Rows from block 8 of a small self-supervised audio encoder (BEST-RQ), named by matrix and row number. Rows with one number belong to one channel. Each number is 128 + 24 x the weight over its row's rms, rounded and kept within 0 to 255. All counts start at 0. After the name is the row's rms in percent of the matrix's.
After each channel's rows are labels from the 100 clips, of 14976, where the channel reaches its highest value: "loudest" is the band of the loudest frequency at the time of the peak. Only what is clearly more common there than usual is listed. The data: short read English sentences (LibriTTS-R). In brackets: how many of the 100, against the usual share in percent.
# convs1: first pointwise conv (model.blocks.8.convs.1.weight, 192x192x1), inputs 0-63
# convs3: second pointwise conv (model.blocks.8.convs.3.weight, 192x192x1, transposed), outputs 0-63

convs1.1 122 [115 104 143  97 143 134 157 111 157 111 160 149 144 154  86 140 131 124 135  90 157  94  97 143  91 120 118 148 112  31 134 122 125 164 141 121 132 113 116 133 164 163 129 113 150 136 131 143  95  87 140 142 106 141 121 138 124 122 131 162  88 113 119 132]
convs3.1 134 [156 165 150 123 105 140 108 106 135  99 133 187  95 126 147 102 141 171 126 125 139 121 157 172 156 161 132 129 149 128 156 132 163 135 159 145 114 141 144 100 131 131 163 107 107 101 131 153  95 131 142 166 141 110 143 135 103 156 125 139 112 130 157 111]
loudest: 250 to 500 Hz (28 vs 10.3)

convs1.68 123 [120 102 117  95 143 153 115 100 117 129 111 107  85 130  61 127 186 125 123 129 118 166 153 140  98 135 127 135 127 119 123 165 123 118 109  88 163 121 138 117 115 116 109 114 129 112 108 157 143  94 122 155 143 139 110 116 142 119 113 114 147 116 136  99]
convs3.68 153 [124 136 130 133 105 173 144 161 102 131 117 148  92 102 132 128  86 126 137 104 127 115 155 122 106 112 122 159 132 110 192 116 129 147 137 134 113 114 115 102 123 179 126 110 115 151 137 136 137 103 136 119 100 115 119 120 123  84 144 179 120 117 175 142]
loudest: 4000 to 8000 Hz (79 vs 4)

convs1.148 119 [124 138 137  90 144 133 165 156 220  94 125 143 109 149 141  92 166 144 150 117 146 142 117 168 120 126  92 144 148 131 137 152 106 135 132 118 118 124 133 112 162 122 108 103 123 153 124  89 139 114 126 117 166 109 105 130 121 146  97 163 115 135  81 135]
convs3.148 159 [ 61 110  74 153 138  89 136 112 129 145 101 105 144 135 110 152 111 101 102 130 121 136 103 111 112  94 162 125 138  97 105 129  95 111 101 114 160  87  89 154 149 127  79 149 146 144 129 122 161 120  94 118 143 126 106  84 154 111 134 114 146 119 110 152]
loudest: 250 to 500 Hz (27 vs 10.3)

convs1.63 134 [163 124 139 203 164 119  98 136 146 140 117 125 127 125 130 132 149 111 146 138 151 177 151  98 150 173 133 128 133 122 155  82 153 141 133 109 127 149  80 115  90 102 147 132 114 114 139  80 102 149 115 145 124 113 149 125 122 127 136 148  93 128  97 163]
convs3.63 139 [ 99  98 128 191 111  94  74  70 128 109 137  77 113 117 123 165 165 116 113 136 139 140 116 141 116 152 140 114 174 110 139 122 108 126 160 118 145 121 114 129 133 103 120 145 147 172 140 147 141  82 155 165 134 123 126 101 149 120 101 119 145 145 131 162]
loudest: 250 to 500 Hz (28 vs 10.3)

convs1.153 129 [126 114 137 120 142 146 122 139 135 117 177 119 110 137 134 138 130 103 141 123 122 103  92 133 121  66 104 124 102 104 135 138 122 154 130 125 120 196  86 143 152 133 162 132 114  80 169 155 121  95 118 173 100 122 147 120 111 134 144 131  97 109 133 104]
convs3.153 131 [120 113  94 129 136 106 134 104 114 129 117  68 151 116 110 198 113  96 117 124 126 130 154  99  95 144 154 110 124 134 118 111  72 106 139  93 124 153 129 129 110 119 125 137 158 169 126 107 129 119 127 115 122 130 137  68 149 111 137  99 146 140 112 133]
loudest: 250 to 500 Hz (38 vs 10.3)

convs1.182 118 [ 98 140 147 113 120 129 168 161 201 120 146 115 106 164 120 101 113 119 159 104 133 125 156 165 121 119 111 136 142  81 142 133  86 121 127 112 150 162 135 125 118 116 143 161 113 142 149 139 152 139 120  97 116 157 123 101 150 152  85 159 108 138  81 132]
convs3.182 152 [177 146 176 107 125 152 121 144 129 112 148 158 119 123 148 108 142 141 156 123 138 120 156 153 146 157  96 129 124 174 146 131 162 141 155 145 100 161 149 108 107 135 169 105 118 106 134 137  92 141 167 141 119 134 157 164 103 144 136 140 116 140 143 106]
loudest: 250 to 500 Hz (27 vs 10.3)

convs1.123 127 [118 112 163 107 101 145 111 139 120 114 134 103 106 108  91 111 212 114 124 167 119 110 135 114 106 113 119 119 136 106  96 117 134 173 148  89 154 113  88 162 134 148 112 148 128 144 149 127 154 136 102 129 130 127 158 119 126 119 174 139 136 164 124 113]
convs3.123 124 [ 81 126 139 130  85 127 120 111 117 120  92 128 177 139 128 117 126  96 133 119 125 166 127 115 127 139 120 131 107 134  86 143 136 105 107 107 141 143 102 146  86 137 133  90 138  87 106  86 101 131 145 133 169 117  90 132 141 120 139  98 113 118 108 175]
loudest: 250 to 500 Hz (29 vs 10.3)

convs1.62 129 [143 127 146 110 128 152 110 154 145 162 105 143  90 148 144 135 116 150 115 106 128 210 130 132 149 132 174  93 140 126 174 140 154 122 166  96 128 135 118 112 131 138 125 121 115 127 124 141 115 145 147 161 156 103 115  78 136 111 124 141 123 130 135 151]
convs3.62 126 [158  81 149 125  83 155 149 100 110 117 143 148  78 112 118  97 166 124 129 121 112 135 105 100 127 142 101 105 100 121 162 117 150 128 130  75 109 102 120  85 126 127 125 153  87 146 139 112 153 108 120 125  51 123 147 135 123 126 115 160 107 126 157 161]
loudest: 250 to 500 Hz (32 vs 10.3)

convs1.163 127 [136 154 146 101 118 148 112 101 142 126  88 118  56 140 115 155 107 130 148 155 156 147 128 175  96 136 140 144  93 145 130 120 127 127 119 115 132 127 137 136 105 152 160 130 138 157 154 120 154 182 134 139 154 161 123 101  97 102 124 162 115 135 109 110]
convs3.163 113 [143 145 120 140 184 115 118 121 136 173 154 141 111 103 128 113 116 125 135 117 135 131 103 133 138  99 139 136 139 143 125  74 146 166  79 131 113 116 148 118 102  87 123 126 160 117 144 106 114 176 169 119 128 134 107 169 154 141 121 148 183 144 117  97]
loudest: 250 to 500 Hz (31 vs 10.3)

convs1.82 131 [116 101 168 159  81 150 126 120 109 120 115 150 122 113 158 124 129 140 145 114 116 139 196 100 155  77 109 125 137 117 119  96 157 119 131  95 118 120 159 175 107 120  95  96 157 133 128  90 144 141 134 109 164 133 154 124 128 122 135 172 143 141 104 149]
convs3.82 124 [153  84 120 175 133 160 117 113 110 112  78 140 155 105 161 104 147 157 134 124 130 134 112 195 173 129 179 127 178 130 136 131 125 148 124 155 106 130 134 131 166 173 107 149 125 119 123 137 123 104 118 155 142 149 158 137 157 151  97 148  72 141  99 144]
loudest: 4000 to 8000 Hz (25 vs 4)

convs1.78 129 [117  81 138 154 152 122 125 153 169 120 114 132 138 168 171 144 121 115 135  97  96 133 165  97 134 139 187 122 161 106 137 109 158 106 131 174 117 115 146 138 150 125 117 138 160 104 132 126 101  91 128 104 201 162 119 114 132 110  50 135 134 128 120 135]
convs3.78 125 [126 102 145 183  50 133 104  83 123  59 158 140 114 122 153 142 162 117  78 143 143 115 140 120 134 146  96  91 155 134 134 176 153 132 165 108 112 127  91 121 118 132 145 162 111 131 135  96 106  82 127  97 171 135 114  96 106 103 116 112 177 137 119 181]
loudest: 4000 to 8000 Hz (38 vs 4)

convs1.167 135 [157 136 150 132 180 152 149 163 137 120 203 126  85 139 157 132 112 122 123 105 125 109  86 111 128 120 116 118 109  89 164 126 116 157 142 117 128 172 103 172 136 105 168 153 132 124 141 134 129 111 112 153  84 144 115 114 125 135 146 146  99 140 125 106]
convs3.167 120 [118 122 158 134 127 151 118 130 132 129 145 187  95 132 170  81 158 133 122 128 133 127  96 166 153 133 118 154 111 109 162 123 148 124 128 164 116 135 124 129 141 120 126 113  92  87 107 161 119 131 111 140 156 126 135 186  97 164 113 148 105 121 142 116]
loudest: 250 to 500 Hz (34 vs 10.3)

convs1.31 124 [143 102 128 166 119 125 133 113 154 134 123 134 123 153 132 127 129 144 171  81 112 188 145 134 163 101 163 134 105 104 132  67 136 158 130 133 168 148 116 145  88 103 159 170 137  67 133  53 144 159 145 135 152 118  95 135 114 136 135 128 119 138  86 141]
convs3.31 106 [128 110  83 134 151 156 128 163 148 160 120 111 133 142 126 144 114 147 157 138 141 141 134 133 114 103 144 136 106 167 159 204 125 173  85 136 102 136 135 111 205 131 167 115 122  95 115 103 105  76 150  86 150 128 105 165 127 108 111 159 142 124 111 109]
loudest: 250 to 500 Hz (28 vs 10.3)

convs1.155 128 [159 109 111 109 142 141 125  93 138 110 139 126 113 121 109 125 154 133 139 114 114 163 141 120 104 151 125 135 172 107 128 175 126 117 124 115 133 119 160  82  98 108 128 126 168 104 110 209 143 110 157 139 143 119 134 147 130 106  92 128 160 128 110 137]
convs3.155 127 [101 143 137 144 105 137 153 187 119 140  91 155 125 121 126 103  99 143 157 127 120 115 162 106 102 139 126 143 103 116 155 123 123 152 174 136 109 134 104  86 107 166 129 122 128 129 140 113 118 118 135 127 115 110 128 106 129 107 168 166 150 125 115 134]
loudest: 4000 to 8000 Hz (53 vs 4)

convs1.3 113 [106 128 114 146 122 138 158 125 143 137 124 138 103 158 141 127 141 116 127 148  89 160 124 114 126 160  98 106 108 130 121 102 119 132  97 100 204 165 143 133 106  97 152 140 136 157 105 146 128 112 144 130 117 134  99 139 138 122 255 107  98 108 126 147]
convs3.3 110 [ 98 102 137 110 111 130 103 139 106 131  88 154 125 127 106 123 123  83 140 127  88 121 119 125 115 138 134 136 158  87 140 146 110 119 124 104  73 103 111 182 127 128 147 177 146 128  93 148  98 145 157 106 129 122 131 112 125 109  10 109 172 142 137 131]
loudest: 250 to 500 Hz (28 vs 10.3)

convs1.129 124 [126 103 104 135 130 128 147 119 147 148 137 149 129 133 133 137 113 178 121 108 145 108 103 122 160  95 112 126  72 117  97  72 115 128 145 112  83 155 118 155  67 148 156 116 130 157 143 139 127 107 185 116 121 169 120 134 101 159  86 141 109 125 130  89]
convs3.129 110 [109  95  96  89 120  87 126 126 106 135 133 116 135 156 107 164 162 188 115 120 146 159 168 151 110 125 141 182 133 108 188 132 109 126 134 122 122 143 159 102 140  99 126 167 145 129 108  94 126 143 130 117 179 194 115 120 157 149 160 136 108 135 147 133]
loudest: 250 to 500 Hz (33 vs 10.3)

convs1.77 130 [122 125 143 108 143 139 103 144 138 117 133 134  75 134  60 128 165 117 173 129 103 175 116 143 139 128  84 129  86 125 126 148 111 116 166  97 163 107 118  99 125 171  90 146 144  81 138 119 167 135 129 180 139 148  91 128 134 129 154 133 154 128 142 110]
convs3.77 135 [129 154 165 131 142 105  90 130 142 139 109 107 140 154 155 134 139 125 127 134 121 148  83 176 163 110 151  88 117 128  76 127 155 133  80  83 152 146 127 140 149 124 122 127 156 132 143 132 128 153 122 178 147 129 120 168 112 157 134 106 121 107  97  99]
loudest: 4000 to 8000 Hz (88 vs 4)

convs1.188 112 [120 129 126  78 134 183 152 122 242 120 182 109 130 207 117 149 149 152 159 136 150 132 137 148  84 111 105 163 141 102 117 130 140 152 139 151 127 123 108 110 158  93 166 126 118 131 133 104 118 119 136  69 131 157  97 140 118  97 101 141 116 122 111 131]
convs3.188 153 [ 97 120  80 152 140  90 158 113 186 152 102 117 165 195 115 147 123 103 106 144 131 158 104 105 109 110 133 120 150 114 116 133  92  94 119 107 159 101  84 149 141 124  68 152 168 145 119 125 127 145 116 127 147 147 111  76 149 108 137 117 146 124 107 171]
loudest: 250 to 500 Hz (28 vs 10.3)

convs1.11 134 [ 94 150 138 160 131 156 135 101 132 184 159 135  50 152 144 100 142 131 100  99 130 153 130 147  95 148  89 163 123 143 201 155 128 120  92 158 127 139 146 125  97 151 125 159 147 119 130 123 106 143 125 125 159 108 115 110 135 143 133 152 161 102 140  92]
convs3.11 119 [165 112 121 124 130 107 102  98 157 111 172 122 173 122 143 156 101 135 125 131 125 115 127 127 156 109 121 145 126 131  95 161 135 133 154  81 134 122  91 139 106 119 109 141 150 102  89 109 145 143 137  83 166 109 111 106 144 121 112 155 150 123 130 133]
loudest: 4000 to 8000 Hz (25 vs 4)

convs1.132 124 [140 124 124 139 148  93 161 122 145 107 113 137 131 133 166 110 159 161 155  62 111 166 169 116 106 124 150 124 110  88 115 121 122 128 156 113 114 135 133 122 135  96 141  85 124 125 136 102 165  75 113 140 192 145 124 158 126 128  93 152 130 136 125 129]
convs3.132 137 [142 119 128 159 108  75  97  72 118 114 141 112 151 119 124 123 141  97  89 142 130 168 160 138 110 162 104 120 165  87 133 138 159 130 177 122 141 126  96 118 188 151  75 105  92 108 140 116  99  89 163 130 123  59 101 116 110  78 132 141 136 150 131 141]
loudest: 250 to 500 Hz (38 vs 10.3)

convs1.92 130 [124 125 165 111 143 143 112 137 148 167 116 114  79 138  82 128 166 133 154  70 107 141 118 130 127 128 103 125 100 118 131 134 131 145 127  83 133 147 136 138  90 129 134 138 123 162 132 106 116 119 125 182 139 154 125  84 105  78 132 157 122  87 110  90]
convs3.92 137 [143  84 112 145 128 197 159 152 113  88  83 149 133  97 102 101 128 125 139  90 121 125 149 149  91 127 102 111 146 160 158 101 122  93 138 170  58 134 143 111 125 140 128 107 120 146 118 127 126 105 162  94 128 145 127 134  84  77 132 149 141 163 121 164]
loudest: 4000 to 8000 Hz (89 vs 4)

convs1.16 124 [106 162 114 124 132 149  86 136 131 125 142 137  96 151  95 104 120 148 175  89 113 145 110 100 108 124  61 159 113 130 109 157 156 114 167 151 153 108 142 105 104 161 110 119 118  98 137  82 164 139 134 176 148 117 107 145 135  89 139 130 182 119 147 111]
convs3.16 135 [122 110 111 154  79 156 137 191 162 112 149 137 113 141 102 137  94 115 140 124 140 101 154 103 137 105 100 209 134 140 145 164 117 118 159 161  95 102 123 127 128 166 121 135 127 134  77 140 124 103 152  71 124 157 136  99 142 105 131 139 144 119 158 167]
loudest: 4000 to 8000 Hz (55 vs 4)

convs1.168 115 [137 112 131 136 133 151 110 104 129 161 123 142  94 168 104 119 104 141 162 107 121  81 119  75 133 131 105 128 132 126  95 210 121 100 109 136 148 131 129 106  96  90 102 129 138 155 132 161 164 167 133 168 152 115 112  93 130 132 151 120 142 125 165 111]
convs3.168 120 [123 136 122 118 132 114 134  85 139 135 115 145 133 154 126 130 172 146 122 123 108 131 116 127 107 131 137  67 122 111 141  94 141  97 125  90 109 127 139 109 103 129 114 137 117 145 162 100  99 142 114 158 114 118 165 124 110 143 106 133 127 144  90  83]
loudest: 4000 to 8000 Hz (43 vs 4)

convs1.85 106 [135 117 119  93 116 153 169 148 255 130 154 122 125 192 142 108 153 138 149 108 139 111 157 176 100 112 103 141 165  94 127 142 128 141 155 126 120 148 145 154 135 119 136 130 128 131 128 119 146 121 119 117 143 150 131  99 137 126 125 161 106 142  75 121]
convs3.85 162 [194 147 182  98 123 160 119 144 126 114 151 147 112 122 144 112 144 160 155 127 138 121 158 150 141 160 101 131 121 166 148 126 162 146 155 140 100 166 165 104 105 130 178 109 114 110 134 136  99 140 157 137 117 129 148 170 105 148 132 141 111 139 145 102]
loudest: 250 to 500 Hz (26 vs 10.3)

convs1.112 132 [133 163 154 118 141 131 116 121 121 138 143 165  96 102 105 152 102 124 143 142 139 114  97 138 101 120 111 111  93 134 150 126 102  93 166 121 119  89 160 184 134 131 132 170 106 139 123 141 103 110 118 171 149 109 135 121 117 152 153 123 113 141 138  88]
convs3.112 143 [106 179 145 103 127 122 156 135 122 140 100 144 122 105 151 113 105 151 140  92 129 180  92 121 145 131 146 101 130 130 115 148 138 120  72 105 164  89 123 126 156 122 117 102 161  85 126 129 131 138 145 162 140 161 109 168 145 194 133 101 106 127  94 122]
loudest: 4000 to 8000 Hz (30 vs 4)

convs1.131 129 [131 120 147 123 110 150 112 142 127  97 101 102 133 113 108 142 113 104 168 143  95  99 132 130 135  74  98 107 134  90 134 134 113  92 119  98 195 140 122 122 146 158 149 147  98 134 155 146 107 158  89 101 144 154 113 140 163 114 105 114 133 119 116 140]
convs3.131 130 [113 100 113  93  72 139  81  98 136 106 131  87 134 147 133 134 162 133 117 132 122 155 124 110  87 152 174 140 145  92 144 150 118 120 106  90 156 129 125 135 157 101 126 133 111 140 119  85 173 133 103 123 113 118 119 152 135 106 124 123 115 134 147 150]
loudest: 250 to 500 Hz (27 vs 10.3)

convs1.18 094 [107 136 132 106 158 164 152 117 249 136 146 138  92 216 133 144 126 173 157 129 147 140 114 134 136 102 102 147 141 133 134 135 136 153 141 162 120 135 121 102 167  71 183 112 129 137 134  99 151 144 143  99 149 137 119 110 114 128 105 136 134 148 116 121]
convs3.18 164 [104 129  89 151 145  97 162 116 213 158 101 115 181 199 113 127 134 113 109 152 130 168 110 108 121 112 137 125 150 117 123 143 100 112 116 123 170 115 102 153 143 120  81 149 169 140 126 124 125 150 113 127 152 155 116  92 148 109 139 119 142 124 117 166]
loudest: 250 to 500 Hz (28 vs 10.3)

convs1.41 133 [127 133 122  95 130 125  94 117 124 114 134 102 107 158  88 149 175 163 160 132 109 176 145 113 134 101 121 107 197 146 164 146 129 117 128 140 110 154 117 141 114 159 161 110 174 132 149 123 121 118 110 145 104 141 122 131 125 122 144 131 160 123 176 130]
convs3.41 118 [143 110 122 151 169  99 100 110 123  79 140 109 108 127 122 178 103  95 146 125 122 100  89 133 125 117 115 113  97 113 122 133 129 156 175 137 105 145 118 110 142 153  91 104 141 153 138 102 127 141 115 112 121 105 120 120 136 134 139 103 192 148 165 109]
loudest: 4000 to 8000 Hz (71 vs 4)