Weights of a small self-supervised audio encoder (BEST-RQ).
Training: adamw at rate 0.0042, batches of 128.
Data: trained on short read English sentences (LibriTTS-R), 26041 training examples.
Rows from block 9 of a small self-supervised audio encoder (BEST-RQ), named by matrix and row number. Rows with one number belong to one channel. Each number is 200 + 30 x the weight over its row's rms, rounded and kept within 0 to 999. All counts start at 0.
After each channel's rows are labels from the 100 clips, of 14976, where the channel reaches its highest value: "loudest" is the band of the loudest frequency at the time of the peak; "strongest on" is what is common among them. Only what is clearly more common there than usual is listed. The data: short read English sentences (LibriTTS-R).
# convs1: first pointwise conv (model.blocks.9.convs.1.weight, 192x192x1), inputs 0-191
# convs3: second pointwise conv (model.blocks.9.convs.3.weight, 192x192x1, transposed), outputs 0-191

convs1.95,207,183,221,210,189,230,188,228,192,201,205,217,216,179,253,177,193,208,217,201,227,195,177,229,245,182,210,194,156,198,162,217,181,225,207,197,197,226,177,244,286,187,167,203,172,217,219,214,173,319,160,195,213,220,172,222,215,181,173,187,237,189,198,192,211,231,180,140,203,136,185,227,237,216,221,210,217,227,217,169,190,203,183,202,56,185,213,171,207,190,215,203,209,180,202,187,208,214,185,201,201,336,210,215,229,208,207,216,162,218,161,181,244,181,200,215,223,202,222,179,179,207,154,183,199,211,153,182,197,193,203,298,218,205,208,183,121,256,231,203,208,207,198,197,188,197,187,185,150,134,194,214,206,179,230,241,164,222,193,202,176,203,173,216,177,221,185,233,213,207,172,237,182,205,228,223,195,166,236,184,157,220,212,231,202,185,228,197,230,195,187,202
convs3.95,237,211,183,222,198,172,233,201,240,219,219,168,228,205,217,243,179,238,140,209,248,236,200,205,191,206,192,209,209,207,248,174,215,223,202,231,203,183,197,185,228,223,193,213,207,164,225,271,190,122,227,222,204,227,189,226,198,226,190,209,203,217,204,213,206,249,178,202,198,179,178,179,219,272,228,195,218,214,181,197,241,213,189,211,183,207,194,189,191,233,238,161,162,159,182,208,228,201,176,222,188,112,223,171,225,169,199,204,181,216,231,216,173,165,171,242,235,183,260,209,211,191,160,200,197,182,233,221,224,209,234,104,254,194,203,217,182,197,186,260,184,242,154,238,255,246,166,221,130,154,216,230,178,236,211,160,219,220,225,202,248,166,258,238,194,202,236,285,180,176,201,166,126,207,223,231,153,210,170,197,259,205,193,226,207,233,205,204,207,216,206,217
loudest: 4000 to 8000 Hz
strongest on: voice: female

convs1.153,178,214,161,183,195,238,212,261,212,214,183,191,154,182,179,140,207,225,157,157,165,188,208,139,201,220,239,197,189,206,232,216,258,194,226,144,234,195,214,263,239,204,172,202,182,207,175,214,204,264,181,184,212,201,183,200,238,154,169,173,176,192,210,186,177,219,166,221,189,166,226,253,161,190,166,259,244,196,207,201,177,211,214,184,185,195,230,164,230,179,161,196,230,308,220,235,194,200,177,181,193,198,183,224,186,157,197,217,203,266,152,188,198,194,175,180,199,215,208,197,144,202,275,249,164,167,185,219,207,230,215,207,188,193,176,181,209,236,175,260,237,222,106,200,199,204,217,205,158,210,189,226,222,152,181,192,228,197,176,184,208,245,226,207,234,236,194,226,172,188,209,163,162,193,209,192,183,154,170,233,182,184,177,182,159,274,264,198,196,172,192,228
convs3.153,191,206,250,166,203,198,235,120,193,184,158,165,218,200,198,161,236,150,215,229,212,212,203,214,171,219,155,132,168,211,235,226,202,213,249,195,185,197,169,217,147,228,224,208,214,229,200,241,219,188,163,233,285,208,209,169,186,105,178,187,194,172,203,198,189,157,269,203,165,220,185,170,181,193,253,214,215,196,231,226,160,168,241,232,257,188,200,181,211,209,173,171,173,194,161,200,179,201,156,199,206,214,199,210,194,253,180,175,206,168,246,254,210,185,188,226,205,241,183,219,173,206,164,170,181,185,157,207,210,224,205,219,179,218,194,227,187,185,174,224,221,156,219,178,220,222,196,148,163,224,216,167,233,150,190,154,215,167,220,154,233,228,205,287,218,208,209,199,211,185,211,158,220,235,227,270,171,260,201,186,174,203,178,182,179,154,195,204,215,221,210,267
loudest: 500 to 1000 Hz; 250 to 500 Hz
strongest on: voice: female

convs1.50,219,211,222,215,191,247,210,206,59,196,197,204,102,120,214,228,199,152,199,178,220,193,208,208,188,179,264,211,240,212,169,232,164,205,176,216,125,222,162,233,190,246,136,221,259,218,187,203,182,208,186,204,202,209,205,261,248,171,200,219,207,167,242,239,215,170,193,185,203,173,198,199,240,219,194,186,201,197,185,192,210,202,216,209,257,223,211,231,173,209,225,204,222,186,155,178,184,194,222,165,285,195,221,223,180,186,200,195,252,180,249,185,195,221,220,168,195,234,217,197,201,231,106,148,191,202,175,170,231,189,206,209,181,262,181,190,188,236,175,220,183,143,194,183,224,160,197,203,203,211,164,203,231,228,196,219,193,194,221,198,206,230,181,204,179,211,223,171,171,184,204,202,196,199,166,194,217,202,176,200,163,257,239,227,165,226,192,175,248,178,221,193
convs3.50,240,200,248,221,158,196,191,171,172,204,219,194,163,167,173,213,212,169,239,232,190,180,183,206,155,239,237,186,207,203,203,207,219,199,145,222,143,242,263,227,166,202,280,202,273,224,195,164,184,180,215,155,200,213,172,255,217,171,183,183,220,186,228,217,202,215,219,174,210,177,174,235,253,208,196,202,173,238,210,245,241,198,239,184,196,194,226,225,231,185,219,182,242,193,234,202,243,214,205,261,212,215,239,228,205,196,240,196,243,231,218,238,224,234,179,222,233,208,217,205,175,229,169,134,202,236,157,180,123,220,178,216,222,214,174,265,152,223,210,220,203,163,197,209,222,227,241,251,261,222,200,209,212,210,177,224,188,209,179,223,227,165,133,230,175,216,238,217,158,185,189,244,172,185,197,245,251,171,214,176,165,214,245,177,210,243,185,142,218,182,163,211
loudest: 250 to 500 Hz
strongest on: voice: male

convs1.55,248,182,192,198,179,239,214,184,178,260,234,200,263,204,94,192,151,149,248,193,233,217,169,262,181,208,193,170,223,201,176,139,171,133,212,214,197,228,161,126,197,218,173,165,131,159,140,166,219,259,192,173,179,213,188,198,196,192,196,206,226,219,209,207,206,177,201,169,197,176,190,168,232,202,301,194,188,219,218,239,180,231,186,191,208,189,141,235,199,169,237,221,175,185,178,218,234,185,221,203,247,245,168,226,175,228,186,172,217,157,196,178,250,222,175,207,175,193,225,192,226,201,139,223,229,218,229,208,220,217,235,254,215,211,185,185,202,183,230,224,200,253,210,198,185,149,233,201,186,217,190,207,211,200,227,214,166,219,226,204,243,209,215,179,200,149,198,192,222,193,178,225,247,258,196,183,250,217,194,197,183,187,217,174,186,207,208,179,262,229,184,182
convs3.55,168,194,171,250,213,196,154,177,199,183,190,234,196,197,144,216,169,163,191,174,226,184,233,137,190,187,178,154,221,165,229,162,147,243,208,147,209,207,247,122,176,166,209,202,188,223,270,209,206,222,206,215,149,172,228,201,217,214,230,232,233,181,210,163,119,198,160,196,176,185,215,234,155,231,176,177,208,184,215,170,198,161,188,213,159,199,171,232,168,215,234,231,173,189,234,221,211,133,181,197,192,218,126,243,189,219,268,172,243,227,212,174,184,210,227,177,176,209,191,206,260,198,223,192,197,190,232,197,245,182,184,170,225,211,148,192,195,147,210,222,179,181,196,246,237,163,229,259,215,253,169,152,197,165,200,227,168,174,221,212,168,177,203,213,203,249,189,190,187,194,238,205,245,144,223,170,210,191,175,204,212,178,199,172,188,242,186,230,234,194,202,138
loudest: 250 to 500 Hz
strongest on: voice: male

convs1.157,222,218,185,177,165,216,151,176,170,214,213,215,203,181,289,198,221,223,140,236,225,225,174,207,168,183,238,156,214,185,204,157,172,266,221,186,159,187,208,189,227,167,174,216,226,234,189,190,186,182,211,181,172,159,182,200,246,189,211,201,214,206,170,180,171,186,206,202,191,216,208,205,193,184,208,172,238,189,264,215,216,209,219,207,235,194,235,200,163,274,222,175,197,248,157,204,251,169,195,180,176,252,213,214,200,205,225,217,202,222,175,163,201,166,177,188,186,183,229,186,189,102,193,158,166,182,185,193,195,180,192,218,192,186,188,208,185,203,214,199,197,164,168,194,170,214,148,248,201,187,203,237,232,215,256,267,172,217,211,247,186,150,183,207,212,169,137,230,196,215,193,220,182,275,156,201,151,250,182,253,167,208,173,300,193,234,169,179,221,197,168,267
convs3.157,212,114,173,224,212,235,216,166,201,162,196,180,178,208,160,206,197,180,181,154,209,167,220,208,198,262,225,205,205,259,183,277,147,161,213,191,218,219,201,205,199,149,211,241,192,231,168,187,239,213,219,151,195,238,206,174,222,165,206,157,212,168,209,261,252,186,239,166,163,160,182,194,226,212,115,205,210,189,179,157,187,227,169,223,185,214,183,184,174,193,210,186,191,191,170,180,211,165,198,213,168,200,223,187,154,195,214,162,192,128,182,181,220,230,180,160,247,189,180,218,148,215,212,200,261,227,239,193,221,206,173,213,225,183,261,179,221,183,201,189,268,155,200,242,214,247,198,210,207,154,205,170,182,234,196,164,227,203,173,182,182,211,161,251,192,193,233,200,219,148,224,193,162,213,217,227,127,161,176,195,141,213,206,193,207,180,213,162,173,194,252,256
loudest: 250 to 500 Hz
strongest on: voice: male

convs1.145,181,233,242,160,238,244,261,202,165,211,230,180,183,172,144,206,181,245,194,238,169,204,195,210,206,230,206,207,222,241,194,157,196,172,264,244,252,214,133,231,158,185,211,223,185,175,168,191,191,251,248,225,164,219,240,247,229,220,192,224,192,194,185,168,192,186,200,187,177,203,169,203,234,180,232,159,223,190,250,199,160,215,174,216,179,224,197,235,214,237,186,138,228,185,220,212,209,196,196,173,224,200,178,186,152,214,181,163,237,204,265,213,248,208,252,202,152,215,206,217,167,199,138,174,176,216,222,227,213,179,190,201,146,187,202,270,220,270,194,213,151,184,171,204,227,194,206,173,221,263,201,188,231,243,238,212,164,223,233,244,230,169,220,193,195,216,201,192,210,186,182,190,161,223,192,233,214,213,140,238,188,259,238,162,210,237,194,254,193,231,250,231
convs3.145,168,186,192,175,157,170,189,177,221,212,243,188,193,225,215,191,192,266,216,253,227,226,201,213,186,207,189,213,207,154,201,207,197,262,266,169,233,178,188,205,265,210,186,268,164,215,198,259,248,197,225,188,209,176,199,186,224,179,201,211,158,234,161,214,206,167,186,205,180,168,226,135,175,194,177,289,175,212,198,205,217,199,194,218,225,213,110,215,191,180,224,197,145,239,203,271,204,219,207,187,227,211,157,214,197,218,191,258,178,218,197,211,138,210,210,261,207,235,220,232,190,144,208,205,174,204,211,214,232,250,223,201,186,176,209,176,259,129,165,221,226,209,204,197,171,213,190,192,148,200,249,203,217,221,218,198,177,187,236,168,171,197,237,229,283,213,236,268,216,188,180,210,213,181,259,188,181,217,175,195,260,186,164,191,185,206,221,184,215,224,193,210
loudest: 250 to 500 Hz
strongest on: voice: male

convs1.176,195,209,217,279,203,175,184,196,181,210,217,206,178,196,176,196,216,233,205,178,224,258,193,161,207,173,200,201,242,196,195,157,178,207,201,211,186,159,187,192,105,221,165,171,190,208,206,187,223,188,229,268,196,187,180,220,189,175,193,170,263,188,199,218,214,208,172,179,201,185,191,198,180,215,176,212,185,262,169,257,237,204,203,198,202,183,173,236,138,171,187,215,191,187,189,169,158,201,203,176,229,222,211,235,192,202,224,142,269,182,251,224,162,247,192,158,174,194,251,209,191,186,187,138,193,197,224,181,254,188,227,210,232,160,220,175,120,171,254,219,179,169,247,246,201,214,247,202,189,196,238,175,167,202,164,233,228,199,207,201,221,202,182,255,164,213,229,189,178,227,230,233,255,230,214,217,221,317,221,202,181,155,195,200,133,178,199,224,190,172,222,185
convs3.176,172,165,110,165,215,227,189,210,195,176,171,234,172,196,197,238,192,175,160,193,195,198,276,184,143,180,234,203,186,166,190,240,111,187,232,169,190,174,116,172,201,194,152,172,157,175,182,179,173,199,236,228,202,197,211,134,178,236,198,189,177,194,198,168,244,160,186,207,176,237,182,234,221,198,192,182,200,185,205,175,150,202,139,244,187,177,251,153,179,235,174,238,177,186,150,163,176,142,172,182,158,165,175,162,204,221,136,202,151,193,176,128,194,165,174,181,215,177,182,169,205,215,192,209,206,156,209,199,212,171,178,174,168,223,186,128,191,199,185,192,193,228,201,167,176,203,179,132,201,192,199,180,185,184,201,168,220,191,210,182,154,189,197,182,202,188,197,186,218,264,243,151,213,193,200,199,218,222,137,199,197,192,183,195,179,145,212,226,161,207,213,190
loudest: 250 to 500 Hz
strongest on: voice: male